config = dict(
    model='image FSQ autoencoder',
    dataset='photos of plants and fungi (iNaturalist)',
    train_examples=90422,
    image_size=64,
    crop_scale_min=1,
    horizontal_flip=True,
    translate=0.06,
    bottleneck='fsq',
    downsampling_factor=8,
    encoder_arch='swin',
    encoder_norm='layernorm',
    encoder_norm_position='pre',
    encoder_activation='reglu',
    encoder_mlp_ratio=2.67,
    encoder_head_dim=64,
    encoder_fused_qkv=False,
    encoder_bias='all',
    encoder_qk_norm=False,
    encoder_parallel_block=False,
    encoder_inner_norm=False,
    encoder_moe='top_k',
    encoder_drop_path=0.05,
    encoder_num_experts=16,
    encoder_moe_every=2,
    encoder_expert_mlp_ratio=2,
    encoder_experts_per_token=2,
    encoder_shared_expert=False,
    encoder_patch_size=[4, 4],
    encoder_conv_stem=False,
    encoder_depths=[4, 4],
    encoder_widths=[64, 128],
    loss='mse',
    latent_channels=4,
    decoder_norm='batchnorm',
    decoder_activation='leaky_relu',
    decoder_widths=[32, 64, 96, 128],
    decoder_blocks_per_level=2,
    decoder_block='plain',
    decoder_attention=False,
    decoder_upsampling='nearest_conv',
    levels=7,
    residual_init='zero_last',
    optimizer='soap',
    beta2=0.99,
    learning_rate=0.0042,
    beta1=0.9,
    shampoo_beta=0.99,
    eps=1e-08,
    precondition_frequency=16,
    max_precond_dim=1536,
    one_sided=False,
    adamw_lr_other_params=0.001,
    max_grad_norm=1.0,
    max_steps=11500,
    batch_size=128,
    epochs=16.3,
    lr_schedule='cosine',
    final_lr_fraction=0,
    warmup_steps=570,
    weight_decay=0.02,
    adamw_weight_decay_other_params=0.05,
)
Rows from block 1 of the decoder of a small image FSQ autoencoder, named by matrix and row number. Each number is 500 + 25 x the weight over its row's rms, rounded and kept within 0 to 999. All counts start at 0. Numbers have three digits each.
Before each channel's rows are labels from the 100 images, of 14976, where the channel reaches its highest value: "patch colour" is the nearest of a few named colours to the mean colour under the peak; "place" is the part of the image that holds the peak. Only what is clearly more common there than usual is listed. The data: photos of plants and fungi (iNaturalist). In brackets: how many of the 100, against the usual share in percent.
# conv: 3x3 conv (decoder.mid.1.conv.weight, 128x128x3x3, each kernel summed), inputs 0-42

patch colour: white (74 vs 0.9)
place: bottom right (42 vs 14.1); top right (34 vs 14.1)
conv.98:474501522497498511502487502534517508487522500510517524499525484497490465526551522474516546512464510472519549470500507478528511448

patch colour: pink (32 vs 3.7)
place: top right (37 vs 14.1)
conv.39:503489507507526406489492518517476538497489520464515443510487469461474485491458487504506507563495507513467494512513507499491488496

patch colour: cyan (61 vs 0.4)
place: top left (95 vs 14.1)
conv.24:484501507494516372512514504514472493463449485494514441514483538516507496484478509486516476518508513538443529497516476526497515488

patch colour: white (46 vs 0.9); cyan (25 vs 0.4)
place: top right (38 vs 14.1); top left (37 vs 14.1)
conv.31:540514451489473476505456502504478513460455494498471477578513486465496511522551502470520530498509507510520478502535505519493520523

patch colour: white (90 vs 0.9)
place: top right (47 vs 14.1)
conv.110:487510479504503482515499487552545512490493520514525508522495533504510515504573498492510540483474487493530493513521489461515484510

patch colour: cyan (34 vs 0.4)
place: top right (97 vs 14.1)
conv.126:490509480494506454506516497517546492518501481484494506500478526487515542479488513516504521559472526537457539500503436450512500450

patch colour: blue (25 vs 0.1)
place: top centre (32 vs 9.4)
conv.109:512531496520520515496486567465496494472465496499497496496474559466486560502487478466495480487503493491490533494444491508504493489

patch colour: green (48 vs 6.1)
place: top left (54 vs 14.1)
conv.115:488480504501497524514532564455474485468486509468507531492485458497551459487463547465498491506529504512485549492532525524499452482

patch colour: black (34 vs 3.5)
place: top right (74 vs 14.1)
conv.37:530524491566509479501496495523511494493483531495524467519490486510470516490447515508510499576494508515477463511503451441482489508

patch colour: cyan (32 vs 0.4)
place: top right (48 vs 14.1)
conv.91:495515515515496517518507531499503489503455489487484457493490471533471519515491468524524575499486470493505510503496526510516491490

patch colour: green (60 vs 6.1)
place: top right (59 vs 14.1); middle right (26 vs 9.4)
conv.114:537502507510508474494500495500494473484486516510490493483508476525509474441496525447510460509501472525516555469500504485506489478

patch colour: cyan (30 vs 0.4)
place: top left (43 vs 14.1)
conv.0:518481466504522531494545511520522406520538507473497514482481479484468529503491512496505492502477529488505491500491510511480518498

patch colour: white (71 vs 0.9)
place: top right (68 vs 14.1)
conv.93:545502480522436480450452497472529503505468520473518476520498523494506540508493483487495470496531526503513539508519541489484505518

patch colour: green (69 vs 6.1)
place: bottom left (76 vs 14.1)
conv.82:476473496510539477491466486510499478493483492496565471508515530436402544460538517501488519507510506505480547498472471487497503469

patch colour: black (26 vs 3.5)
place: top left (41 vs 14.1); bottom left (37 vs 14.1)
conv.30:495505535501475497515476480512513488490512469508481443428513562559487516528545512533515546510463503528461458481511473474484505457

patch colour: black (100 vs 3.5)
place: bottom left (97 vs 14.1)
conv.7:503498540509539477498500515489516514499498506520536483516473491516498475514465466506571541487513479504546480515515494470505493534

patch colour: black (90 vs 3.5)
place: bottom left (42 vs 14.1); middle left (28 vs 9.4)
conv.70:464492520510465501468506469513550493564526485475531513496560497532531515459539527497484521539491500505519485524465499503534470531

patch colour: pink (25 vs 3.7)
place: centre (39 vs 6.2)
conv.116:473554494469523511553497530533493517519497500537495501560494504508489526478516475493505512473483519523577487478529515516472536489

patch colour: white (83 vs 0.9)
place: top left (74 vs 14.1)
conv.49:488504545506553500503559501494523491512452519510513507473549471503495525505508475490506477503515493497476511501492525539509503448

patch colour: black (73 vs 3.5)
place: bottom left (45 vs 14.1)
conv.52:491496492480509500494514500533500480509469435527480498520505500500507495520549504532505472508478525474511500504494473477507494509

patch colour: pink (32 vs 3.7)
place: bottom left (57 vs 14.1)
conv.107:467464513478526420484484492475497518482472521480514440499470508451487522515473514518517513501489530503479407537518468467498481470

patch colour: green (65 vs 6.1)
place: top left (97 vs 14.1)
conv.108:498526501520520433487484504550491503511500523487484457490507446444519513443473548506514477510490522505481506509519515484505503500

patch colour: pink (27 vs 3.7)
place: bottom centre (26 vs 9.4)
conv.58:481492518482485448529512557496505490509502515536528455435493465443457440504500523497490527498549501488478487453529483496498472458

patch colour: white (55 vs 0.9); pink (31 vs 3.7)
place: centre (28 vs 6.2)
conv.53:489512481528531525516464501523483512494479503521456519606510468488581490502524505517508447503467499491486445557505491486522481515

patch colour: black (72 vs 3.5)
place: top left (88 vs 14.1)
conv.118:519493460546500499492504482492523503509522483503489509505504523453493501508440470501528478495474513498535500485486496443480524496

patch colour: grey (76 vs 49.1)
place: middle left (25 vs 9.4)
conv.73:483508512461525488508512517525494500517488529489498495524537507516485494480517492497509527477526477495481597526522491550508489505

patch colour: black (64 vs 3.5)
place: bottom right (34 vs 14.1); top right (34 vs 14.1)
conv.67:486526503490493505492546501499501523500527504537502527517486489470482487502495524490510495498498527503521524517510513482483507501

patch colour: white (35 vs 0.9); pink (29 vs 3.7)
place: bottom right (41 vs 14.1)
conv.60:463486506510489487516505534531476482499503515470483518517491489507522486522540468515506542532485531494488557498515532474510471491

patch colour: white (55 vs 0.9); cyan (29 vs 0.4)
place: top centre (32 vs 9.4)
conv.92:566495467462561458477474510480523485496505512507471473461502460461512500501486518502511501477494471476501482520501512532534511512

patch colour: brown (61 vs 35.4); black (34 vs 3.5)
place: top right (34 vs 14.1)
conv.46:460487527511474486467446500503508470450463496490520528463487482505496443557498477508493493500468491498449495483488509507470459443

patch colour: white (73 vs 0.9)
place: top right (71 vs 14.1)
conv.2:506502532499467489490484501483483462485512535530502476451476487535519466512528470509524495479506476491505500478475474515508517487

patch colour: pink (56 vs 3.7)
place: centre (43 vs 6.2)
conv.71:491491490507486477503480486491505554492498480508493496508475493487518490490464497536520506478528498513509439521496488505496548505

patch colour: pink (25 vs 3.7)
place: bottom right (48 vs 14.1); bottom left (44 vs 14.1)
conv.104:475524501498464493501501494510532471528502502506498479513496515529507507534479455540502476533492532496507481520507480471522501506

patch colour: black (97 vs 3.5)
place: bottom right (63 vs 14.1)
conv.9:520504489498491484483514522491514476506473527507501468505482523495521542482527524522518487556445524510530498513499460467520507493

patch colour: black (77 vs 3.5)
place: top right (46 vs 14.1); top left (43 vs 14.1)
conv.111:490463504486511526461513513493502532476518550504554485469468506475492488545475441506495489437528506498542479525508496485483515476

patch colour: yellow (60 vs 0.4)
place: top centre (50 vs 9.4)
conv.124:527472510570507555521478505500510509474503474542511505501487472572472511476458513509537494462476451483439488509479511472496488472

patch colour: grey (91 vs 49.1)
place: bottom right (48 vs 14.1); top right (34 vs 14.1)
conv.95:519472500496504511481493515465519493488508503482487508496504476486497498410483544507494517498509480472481486491476478517476420501

patch colour: black (91 vs 3.5)
place: bottom right (36 vs 14.1)
conv.8:499521514480480466502487505535490490465512479537483493516511508505452500524513498481498502483515512475506455496505517529505530467

patch colour: pink (33 vs 3.7)
place: top centre (26 vs 9.4)
conv.25:481533506499500534514503489483507503525505514520492538509501503510536494478513469504457493402526488486486505507506559538482545490

patch colour: cyan (32 vs 0.4)
place: top right (41 vs 14.1); bottom right (40 vs 14.1)
conv.88:463486495507500464513456496503496492484465518501523465503503512509492472442520546519473516542497484508496535506492493507516456459

patch colour: black (76 vs 3.5)
place: bottom left (37 vs 14.1)
conv.76:524511501488500547505474494515495475487495471517513536549518490521541496506478529485464474526450478517491530528511491518528498467

patch colour: black (59 vs 3.5)
place: bottom left (67 vs 14.1)
conv.40:523567523498475478453536449463506498485577491484536493462477522475444494551513494517493519448502507473494487493475520496502528555

patch colour: black (58 vs 3.5)
place: bottom left (82 vs 14.1)
conv.22:501496533509552452488470504499481482513458542492547476533494478475513512484513490495484512570496499530495505500523457473485462492