config.yaml
model: "image FSQ autoencoder"
horizontal_flip: true
encoder_norm: "layernorm"
encoder_norm_position: "pre"
encoder_mlp_ratio: 2.67
encoder_moe: "top_k"
levels: 7
residual_init: "zero_last"
lr: 0.0042
steps: 11500
final_lr_fraction: 0
warmup_steps: 570
adamw_weight_decay_other_params: 0.05
Rows from block 5 of the decoder of a small image FSQ autoencoder, named by matrix and row number. Each number is 128 + 24 x the weight over its row's rms, rounded and kept within 0 to 255. All counts start at 0. Numbers have three digits each.
After each channel's rows are labels from the 100 images, of 14976, where the channel reaches its highest value: "colour at peak" is the nearest of a few named colours to the mean colour under the peak. Only what is clearly more common there than usual is listed. The data: photos of plants and fungi (iNaturalist). In brackets: how many of the 100.
# conv: 3x3 conv (decoder.decb.1.1.conv.weight, 64x64x3x3, each kernel summed), inputs 0-63

conv.49:140073123158145120138126132155096087067131129105124115123124101142108105144125111133084106136076127102142118084122119095113126136139099148119114122099086153114107109085079140109125127152134095
colour at peak: grey (75)

conv.61:110101178108096104109135098141126159144106139120110121104174132155125116119109143172063149150139137153157098111105133101119139111177111139107134161110136137151129128139117124159111118144187099
colour at peak: white (92)

conv.37:129123146098155141114111127113101164172133152150125153118108129112127157131133133158086110083084140131164114111119129101124131126140104106123123177158164108110144131140113118043105118152138162
colour at peak: white (63); pink (25)

conv.51:160120186116174098116124144152096099155100147109104103121120141119143111102146173087152096090162150157130142147104129161136118127139128116118125138098133135121127192162095109128122145147131153
colour at peak: white (52); pink (38)

conv.33:049130137163134128116123155144124139110138087124177150154148135109112133109143160124101162098136111082130156108134130148118110110129100113147089125101159116163142106134126088131136120107103078
colour at peak: pink (33)

conv.13:129140161132134124112081121067101143125147137133100130130141138097131117143132126104189124109153130145142148153127112147120085180117148148171105126102140107132091130144171126129139088103081156
colour at peak: pink (60); white (34)

conv.16:118105127139136124096139126138132128150075089167102123107139143140120181140106152174136090132125112144136157106112150102047133165131124122104155136139108152076139149109126117143114130156140144
colour at peak: pink (39)

conv.42:110146142122106136113156100100112139123124136087117112107108120094122118144153134166085174138116145127122119107139166141118157129167089089077115137195153114155094165127127139097142133134116156
colour at peak: green (40); yellow (31)

conv.48:109114141150154119103120065134136146157098109168131105101157142117124124130077132151134114161162099110127163094124165145125103153117102095162134120081096128107147133108125131183140121149126112
colour at peak: black (95)

conv.63:174117137138118136053135141130095132123131107109125123133054125090133123112108132108106156125120132135132093147106133171139144134122140133084097112130134163069148121120140146132114140102101087
colour at peak: pink (32)

conv.43:096115155148113094105079106141145139105124110080158090085123106092124071125132142144126115124130130121158151120111119141102140141150121113098121137150129110150135142145132210098119103142102113
colour at peak: yellow (36); white (25)

conv.44:082103135150104112124096102139103132119108144107143101068122138119123102114104127118075122125110166143094146122105165154116134109141120096091124102142101125123132160166111109118096106116156070
colour at peak: yellow (38)

conv.36:103179143099134124116100141149101138156109126130128103138124118138125124135153132130129120083108165145111118149122178115128113098138099153108139095137169080207133138146115128144132115129191117
colour at peak: pink (56)

conv.58:088112088154098145159125123132170124155123137115138092147150116106114088136107130123102094152096125132141155133124128120128165127123122091100127112143106133117156127188093097082122127076087107
colour at peak: black (44)

conv.26:105091110160138157136130108137104098104083108130130109130100118102110159133131108134122086133084106138104098131158135145113165153140114109126120137151181111189146121143172096135113113117128080
colour at peak: pink (33)

conv.9:106154112114146131139101123134150127167096136127107106144115118084086135166161081168114099133103140143132138079122169110158120123124115107118106111134126066148119117138158143151176131090121144
colour at peak: yellow (54); orange (34)

conv.31:104137119127094100125115169166123083133118100113129125106131137117135150123144175127125158146144131096165126141097118134131122100126164137140146133104146145151123086122111081137074143112169057
colour at peak: white (54); pink (34)

conv.20:158090122143144100093111146129102137115118135133167150113172126146108139116100130150140093105144138153104125094143095163113132126141143137130094107109070129054106122130125146131098133168100095
colour at peak: white (27)

conv.7:094098126144092126127074113128111136133087150108142114097109087099114099136115104121081122139167108099111117140129137102108130125129131107137110119127131139135117075115132139097054099135098087
colour at peak: green (33)

conv.8:111176155078105116150129146158154131067151153112149122105157130095148156108160118082153156104123155123129172118123154134177118109126125141100135145148124127146162114143124148144140125161098142
colour at peak: black (93)

conv.39:148156086177103123098120139155165152121151144097140140098157090136131114126159136081121172143119097076144128165154136139151157143149113116158143111121140144161072124125142123132124114120110152
colour at peak: black (97)

conv.22:179112093145132143118128113121119143105097152186122125135103115145105158129135119163131093114111080096148102149148142140126151123107150152122093083136129118134116122146123179154102116142126061
colour at peak: white (73)

conv.34:080093090094107106139153123167144117108150116126151097097103125138117116121136151183123107142093139174080136106130172118114142140147108097083119107145124134130120134150089121146141139141156095
colour at peak: yellow (52)

conv.53:126111104143149139170133091093099115147137152146157094105142117122169106099157145166099127154113124113173122148127118098134151115108110121105107122109108150108078112126074176097152122145124150
colour at peak: black (72)

conv.1:147118132160079119093117091160129113125106121118071111135118110183119123113056156110128155138161166113103114166123114124134114108127162141128133140113131157107150143146160102146134101124138098
colour at peak: white (60)

conv.30:153114086169093161111137162114159118134144162114115125102127108164108127131091124125142148157142137134098126128125113163131084104082114133118121147139118133067111138103138157103134077091158104
colour at peak: black (86)

conv.54:134170102121128126106130147142155129124096120098130105119131127135072138114153122128094096122120079129151148112119174100126131167122166121136154120108109113180151160144198110117123095106151139
colour at peak: white (53); pink (37)

conv.52:132092077153172135124113135136121137141106159123108119157141105110118147120142068114120127147039137099156139131119129161131128118124143132169123137127134113129083100131140130137109132079169135
colour at peak: white (64)

conv.12:145097146108145134140145116126113100094145127160115112114076129146108097132091116137160115084094125138134150137145170085121148109140106123121099084115123144133208110122125162140144124122092109
colour at peak: black (88)

conv.35:149146124101101116131154144097119164129140185149167156114144149120126134085122111111166149139155138146133142152094153096150059129126152088135175148125120110102126142127099106155118132101131157
colour at peak: black (91)

conv.14:114117094149097091109114145101135178113100137180108092093119118095173119121107119092125113087117135111134113138121159118113134152131114120128100121122096099123155126082077151120110132134163094
colour at peak: blue (54); cyan (38)

conv.24:126100185184128137117134147128145082127139132131148114165113115108150107114127136071132110110132114093107085165128104091145131153141141108118104123156110140129125117111102137120116122117087058
colour at peak: blue (44); cyan (34)

conv.57:111136138171108089127106089134119100118097122110130114075114115121102113070152183094122168121148108110133134116087156098156132140112139109137103136095125122133156118135117111131117094113106078
colour at peak: pink (37)

conv.17:146101134147112102088138145141087125098121150140152112092130145133132110116065118164120159098162128145137101131153144136113104092142133094170133134128102156086134123136145125096122102131113059
colour at peak: black (98)

conv.56:113108132112089157126113096123130131117162158088106102138122161107114131139116081113105110140115123107105102107151172110132142111130121125121166126159107128154161190158100177140129113133088088
colour at peak: black (33); green (27)

conv.2:127107156145160140101116127132136159113141167126152108113128123111100076121126050134143132135154120121151170116121098150142112116113108161110124153093117138124134097122183147132080115121079113
colour at peak: yellow (27)

conv.38:103146148143120083162126169128119143087146126106098127124140106105131188145130126120069082127155137102151113119141176128136147108116175096150135119135136105136121125116131161118155121122083090
colour at peak: cyan (56)

conv.47:124146142118122146121132116151116117134107134152115105132149120082117106167146159112142141143049136105149113134138141112140082133120101102086154134176088171103087097148129104101136146136154136
colour at peak: black (70)

conv.41:142083156117101122124122113140137109127173136106120138137118142122143142122116093123132106081167139153142124147140117104126138181151128129044086097112122086139128137134107163133116114083128094
colour at peak: green (77)

conv.28:138176118152132142131155146141129123142163151146127121140137160120137209115176137145112100142132134159127160107126167088129154156128137156166162124075170141131135105148148134118130148152135140
colour at peak: white (85)

conv.62:087087143142120119126119123121154109092110167171176118175099093098133121126130127156105162134136143104121120120117142185138088120133114076141114125107118157110111094145159143159140143111104136
colour at peak: black (67)