From a checkpoint of a small image FSQ autoencoder.
Training: soap at rate 0.0042, 11500 steps, batches of 128.
Data: 90422 training examples, 16.3 epochs.
Rows from block 7 of the encoder of a small image FSQ autoencoder, named by matrix and row number. Rows with one number within an expert belong to one neuron, the router's apart. Each number is 500 + 25 x the weight over its row's rms, rounded and kept within 0 to 999. All counts start at 0. Numbers have three digits each. After the name is the row's rms in percent of the matrix's.
Before each expert's rows are labels from the 100 images, of 14976, where the router gives the expert most weight on average: "colour at peak" is the nearest of a few named colours to the mean colour under the peak. Only what is clearly more common there than usual is listed. The data: photos of plants and fungi (iNaturalist). In brackets: how many of the 100.
# router: router (encoder.blocks.7.mlp.router.weight, 16x128, trained with AdamW), inputs 0-42
# gate: expert gate (encoder.blocks.7.mlp.gate, 16x256x128), inputs 0-42
# up: expert up (encoder.blocks.7.mlp.up, 16x256x128), inputs 0-42
# down: expert down (encoder.blocks.7.mlp.down, 16x128x256, transposed), outputs 0-42

# expert 2
colour at peak: green (52)
router.2 122:522478482513534527512489498500535508497458518531493477531483503448509505444468462524475492471485515501491454467512482502517563465
gate.2 124:510488516518506453534463490492488502488475487466500515503476475488537492489474473478454523496479510537503530505504463457473530481
up.2 120:534468530504482501527481498532521488464480508496472483502495507480463538485473535528468500486529524457533499502509501536506518415
down.2 186:503497476493493488552472521512486491474486505509510490467496475503494506489546433493496478516553500452531516449504493497499540511
gate.3 099:486539488583462508454492530467516519538470545474514491507499459472516502489508483472466509504489519494481477520488518479533506499
up.3 088:500515501512461477503481491489501514546500509539506491508527456529498454501492478477499496487491516471501496499487527466551448518
down.3 065:496455473501466518507459508552508505504500493489500495522538534478543507489514489530523490522535482534495512509525519527471514468

# expert 8
colour at peak: brown (74)
router.8 105:547528483477553532482521461487505456482518536491481489498487530497468507473546480536480527474541480499502460537466472455517516499
gate.7 101:513516508501481468527459568505476501494496520543507515498493466443492532461520486510519483516494523462498481472473506531524475497
up.7 102:531475522524506535480521438478526488533485511461506470502518525543524494515472506468474510487503486507485526522504500463481528483
down.7 100:532502523483550509481507457491471528550499524469504489499516503474507477521518500506491521504563489475461494466525455502502505480
gate.8 109:494491517526486451508510498505494469508508501517526505531505495468526520482510529471514499539519473487432528545561467509535478517
up.8 089:516500486492493468453470528491512552522530458472495533500449515505497467494511487533500478476484517486496533452491484528488478486
down.8 064:509500524490484529503540483537528477496471520470509482496513504474521518522508521452476524532514498445489516548467483502522526492

# expert 0
colour at peak: brown (63); black (31)
router.0 086:469498503513488516542461490473510527496476451470502535454532459514453475499498501525483533466491528521519499535506535541518511519
gate.15 131:505490475511481495443490501436482523499479576525485494514519457482499470515450499485523522495503512480506531526539509523478467481
up.15 125:482532510485511510556523516538525468558510414488478499520484512531513515487509491485514502498501501535446489447473510498517484520
down.15 167:496497473535492507440519497499503559504488507517522494450497461509468476501480517493542498511519469482524529522528485491492483508
gate.16 091:512482484516496469509454510483495524476542513505524516470497487504461498519506505514475463499474502505511534511464524528474547480
up.16 097:529502500500488500515477507480517501462475495485526496483488542540474485506494518478496455512509525498516551566475525488528561502
down.16 090:497491502542475503501555475503491519540477512523481472496483498475497483501470489492521539498507483490492510414520461489513445544

# expert 5
colour at peak: black (94)
router.5 088:501548500489447487486522510506553509535504462511474483486487492547497515505502482549475509491509503542529494527508479531458495530
gate.5 041:516522486514522463495538475442460492479480545496504528489525506493544464513492509502511520497516506498518472508521525490461505485
up.5 031:556459496555481469518498502491475524517484484481491538546512491471489493519505495505485493536490503499449502517504508519518491494
down.5 033:478475471450526466475479518477499524496501547512482482466500486541514516496532517516479535481507494524500491488525455501491475485
gate.6 121:505492496485495522516472516480478512488524543477531509466523507524562482574481534457505529538457478516501533487479524492513504559
up.6 146:512490496461486488497537498521469511483496448520486565514495504479497513433485465514487477448547513511506490486532530541497497462
down.6 132:511522517511486467509446491489510523515498519500545500537507515534490475546473501446513494543437499520483505473493482509518475528

# expert 1
colour at peak: brown (93)
router.1 095:477512491494488508517471493478479477478539485512487459532525500486502521481545488508507518492502537511516492474507501489528473450
gate.5 047:500496513506503502513504485514489490510522543493508511492528495525496511533484496482520524551515493486514517494543509502517540510
up.5 042:502522531512470458460477482514504456498526515521476514507472471507493460496503511504475496496518489496488494513495527509518506513
down.5 024:486498486461526484504531493504508499537501495470498524477489474516495570513500498456537461465473475486462492521534469510458457530
gate.6 044:490463492485474513506473496535439529476506554466506503507507516535496462508476470521492518505477546509516496534515475542489512500
up.6 041:510505474501503493527478489501574484517529506499510499460525500467480505523496509489466462510490478488496512475511491486524536532
down.6 036:475504500513517516534521471509509507516444527499533476468516528533504496530519502479514512497510488511523458536511477503534491523

# expert 11
colour at peak: grey (78)
router.11 098:455533518535466493536497512455524505499538529508487536485534469506495452494490510530545475529508480549495509537547460508524467493
gate.17 054:502514487459530513480488527490472471515463519491539498540482484540503480505500505505474495507496521511548452531512506494516503518
up.17 047:518459505540496521460519498502496550499536489527499518510490513489485443470488478502498496500501507525529550483505524491507470531
down.17 031:502542525486503492466490467502493510538501521481539527528484511542513490508475470481499466530507513484532467495506511459526495552
gate.18 059:523522508477521485489532529528519508505501457453500530482506453481475489525483500527466532501460526477495459487503524497451532555
up.18 055:495487503502500512509470470529476507505473555511503490506512576506552498489532478474579479520525478520480518480500497521508486455
down.18 041:458491468486500485530471538501513508482465498507511540485509491522537536504505495531460482561468511483564502500563468510512516483

# expert 10
colour at peak: black (41)
router.10 104:463493456478532519504536482464493489490513484534466536471486497479505504529509473513495513486547513536518464476497528489497478548
gate.7 066:534473506501502476457499513466498492543485500474518497479535528475503482512493482530529493545506499471503530531555525509491487500
up.7 053:485489485474481497502526481508511487464506472561493476519476507494511554533493492508538528466496515492511514510479463478527485432
down.7 040:523442491491534508535459527539507498501486545481528539503487498467522488525515500489515548497528523486494479483517480506483520495
gate.8 107:475505451503492470512508488485479520505489508517502480496495482493493560524528462486471505527467513521536501482519526485495500537
up.8 081:482493483476492507484497443456478500507496472524531471525469513465474533486515506505461518465454503550512481528529453513480507519
down.8 103:487474482534536471478521522486490514528469477544496468494510518487502491491488493531522516482458465503488504466487492467537447496

# expert 4
colour at peak: white (27)
router.4 102:504542512509483505479471513547487499550474505473489530523529515484460506453464453520465501504515525522496516486525494508548546502
gate.0 112:485552503509551527519492492517507483533481488527472480510532505522530509492518531465493482526521513470485489515500497522559472501
up.0 109:508496543481541508457477478465493506490555487521498473508485485496502483535487511472471508553531474504522471492521468521505484509
down.0 158:512509491563456530530507506536528486519463547504547474499554503560541522446518458532510454493508509485490518514509475523498505486
gate.1 038:503514511526536510456528502481460493522487462515545534518515495529511521506509499514536478488490527489513519518472478496517501480
up.1 036:519550508507509516509527525503519503544502467538514510503473468508540473532472536502530521494505523495476530532496464490528550532
down.1 026:524460500454510535515499494511539543525508484437518502534477529474478493496470497483457515501474477521446488462463504495514530529

# expert 3
colour at peak: brown (72)
router.3 111:568504482484529517462569482490519477474505555456498526475523523508517504517533489504513486470534549491494458499495496493500521489
gate.12 122:573473468530516497518510526482501484501529507476528510476508497526522529465503498512500480481493513495493471458527512481459497516
up.12 092:469499526495509544451479521508495497517484522509491498539496526487503482501493525451477524502501503525538520477476508525538523521
down.12 109:513468490507507522513532473545431509497477519493548519495528498537544536480501488519523475481499505529501479504496484496494495540
gate.13 137:548524554495497538548481508477526515487481490481507496460458511470522503533526524517462494525455490509536491486521482534513515467
up.13 122:522502553485462558563500504528529511496493509495508509477455513470476542489528522511449503489447505488539483506538492532482520480
down.13 153:479469461547492520535452497512539493499478476503474493451494497486514478475495495449516477501513480479481518500530485514495511498

# expert 9
colour at peak: grey (83)
router.9 089:507502470487515512488469496467521514481512470489498510502505435518523515489485502523551515499546489477506508502521483475506541538
gate.10 108:452506554466494503501489488489500465514493544490476469545485498495517504474446534467526469515498509532487470515505483482528487475
up.10 115:511498490485516547487500493505487555468483486516553504461482508469492492518518505431469530505521515484483514506521526493520543510
down.10 115:448529492515524501475543564525492474492551536500515467494521488502503485477492495516529479506485475484467546500501488496491476499
gate.11 131:465501491501484522499488542505488497478517531494479511503478526467486467497521472482524502496462492539467450549483514503535424512
up.11 123:524506492509494495497524468471451508517499494480480512482516489474513491503503512490467530464509521502529521493508527513488552494
down.11 152:524502520515521510479507470470491475493502514488457511515536518471498509485479544534520513504479471494512514494505507510515555499

# expert 12
colour at peak: grey (94)
router.12 088:486488462528523535522475500490497535510538523505500471537522529487451487492476500465497537470509527483508468524540507505556519518
gate.17 031:525526521536503483548531533536469486530513551509476511504510501514489478527549479523483529544478492506491495469485478476476493497
up.17 027:515451541488519489523501461524534453523471527497480522520484478508476510519447481456525490481479505453514483483472536471524515527
down.17 024:480517520474501531523523450493500507481481549450523499537543499469462461535502492486489522491498547534534521542493513484532459489
gate.18 105:548465488518502502493498555509526510512517525511490499541491474543532529493558500545493466503478456467486480502486452513483483462
up.18 096:504518502464511532521520518488522503477566542515467524504501477513500478465491472540490501540499456478491502526500468509531456485
down.18 061:472497468489498490489458494502575468467468527469550499435511489497493482515488513472484489493492545497483480516487543484473493493

# expert 7
colour at peak: white (43); cyan (26)
router.7 099:452485491486509538493506514484528527536529528532511510449479489488469500471497473472500473549463477509477514491541490491544464543
gate.12 088:505491487496479481544490499463519499436512527521504513486501504497526502498490552486525515528472525509501498520506497471473520490
up.12 109:523511453487476441467459536499518524509503526489475469523517501502532457521494521457485525510466503493501501524509518492530492530
down.12 094:470482513516528509472522495492488458533508482518470430482495457538479543509486526475478529472525500517432530494488510502518498495
gate.13 035:465475493513513540484465479512484516505510544528491525522484543527524509503511476530501514513496528512490491535482474526527480494
up.13 030:517549497516480509494483514475443486459509521476467518522523517541487483469490541495520477500540519472485506509518487429549487530
down.13 020:503470478495471486500462518498513535471487508488487506496469502466499531511477513519449507524484534530538513514525483498449479495

# expert 15
colour at peak: white (50); pink (40)
router.15 115:492493507519499483483509542536507535487530528556526515491495526518525458468496469523480472545505508522501449471513459495542509535
gate.10 039:487494490505484466488535502499508550524482551511512466557473462480478503490479541514480488506472515510518458494489458542526485508
up.10 032:523498488497508525497481472502497530476474496465517465467519508538484502504470484556515482481483496534479483487507482474483498505
down.10 047:485491514493490448530495471491487500538502530549517490494469432480501515505494494441502476568476508454504553518501532513507529530
gate.11 032:520538508502516509478511508477479516465522519507480580533514507478529515475511483489555525459502456492518507505518486508543516500
up.11 023:498510493468517478486513463484542523497476456489478482521509501519502477531535532467495491495480469502502482505511477495511534479
down.11 020:496518475531487479465484538489523537492504530508500503552489483474495476513549504514467472497496515507504498463523484494505543491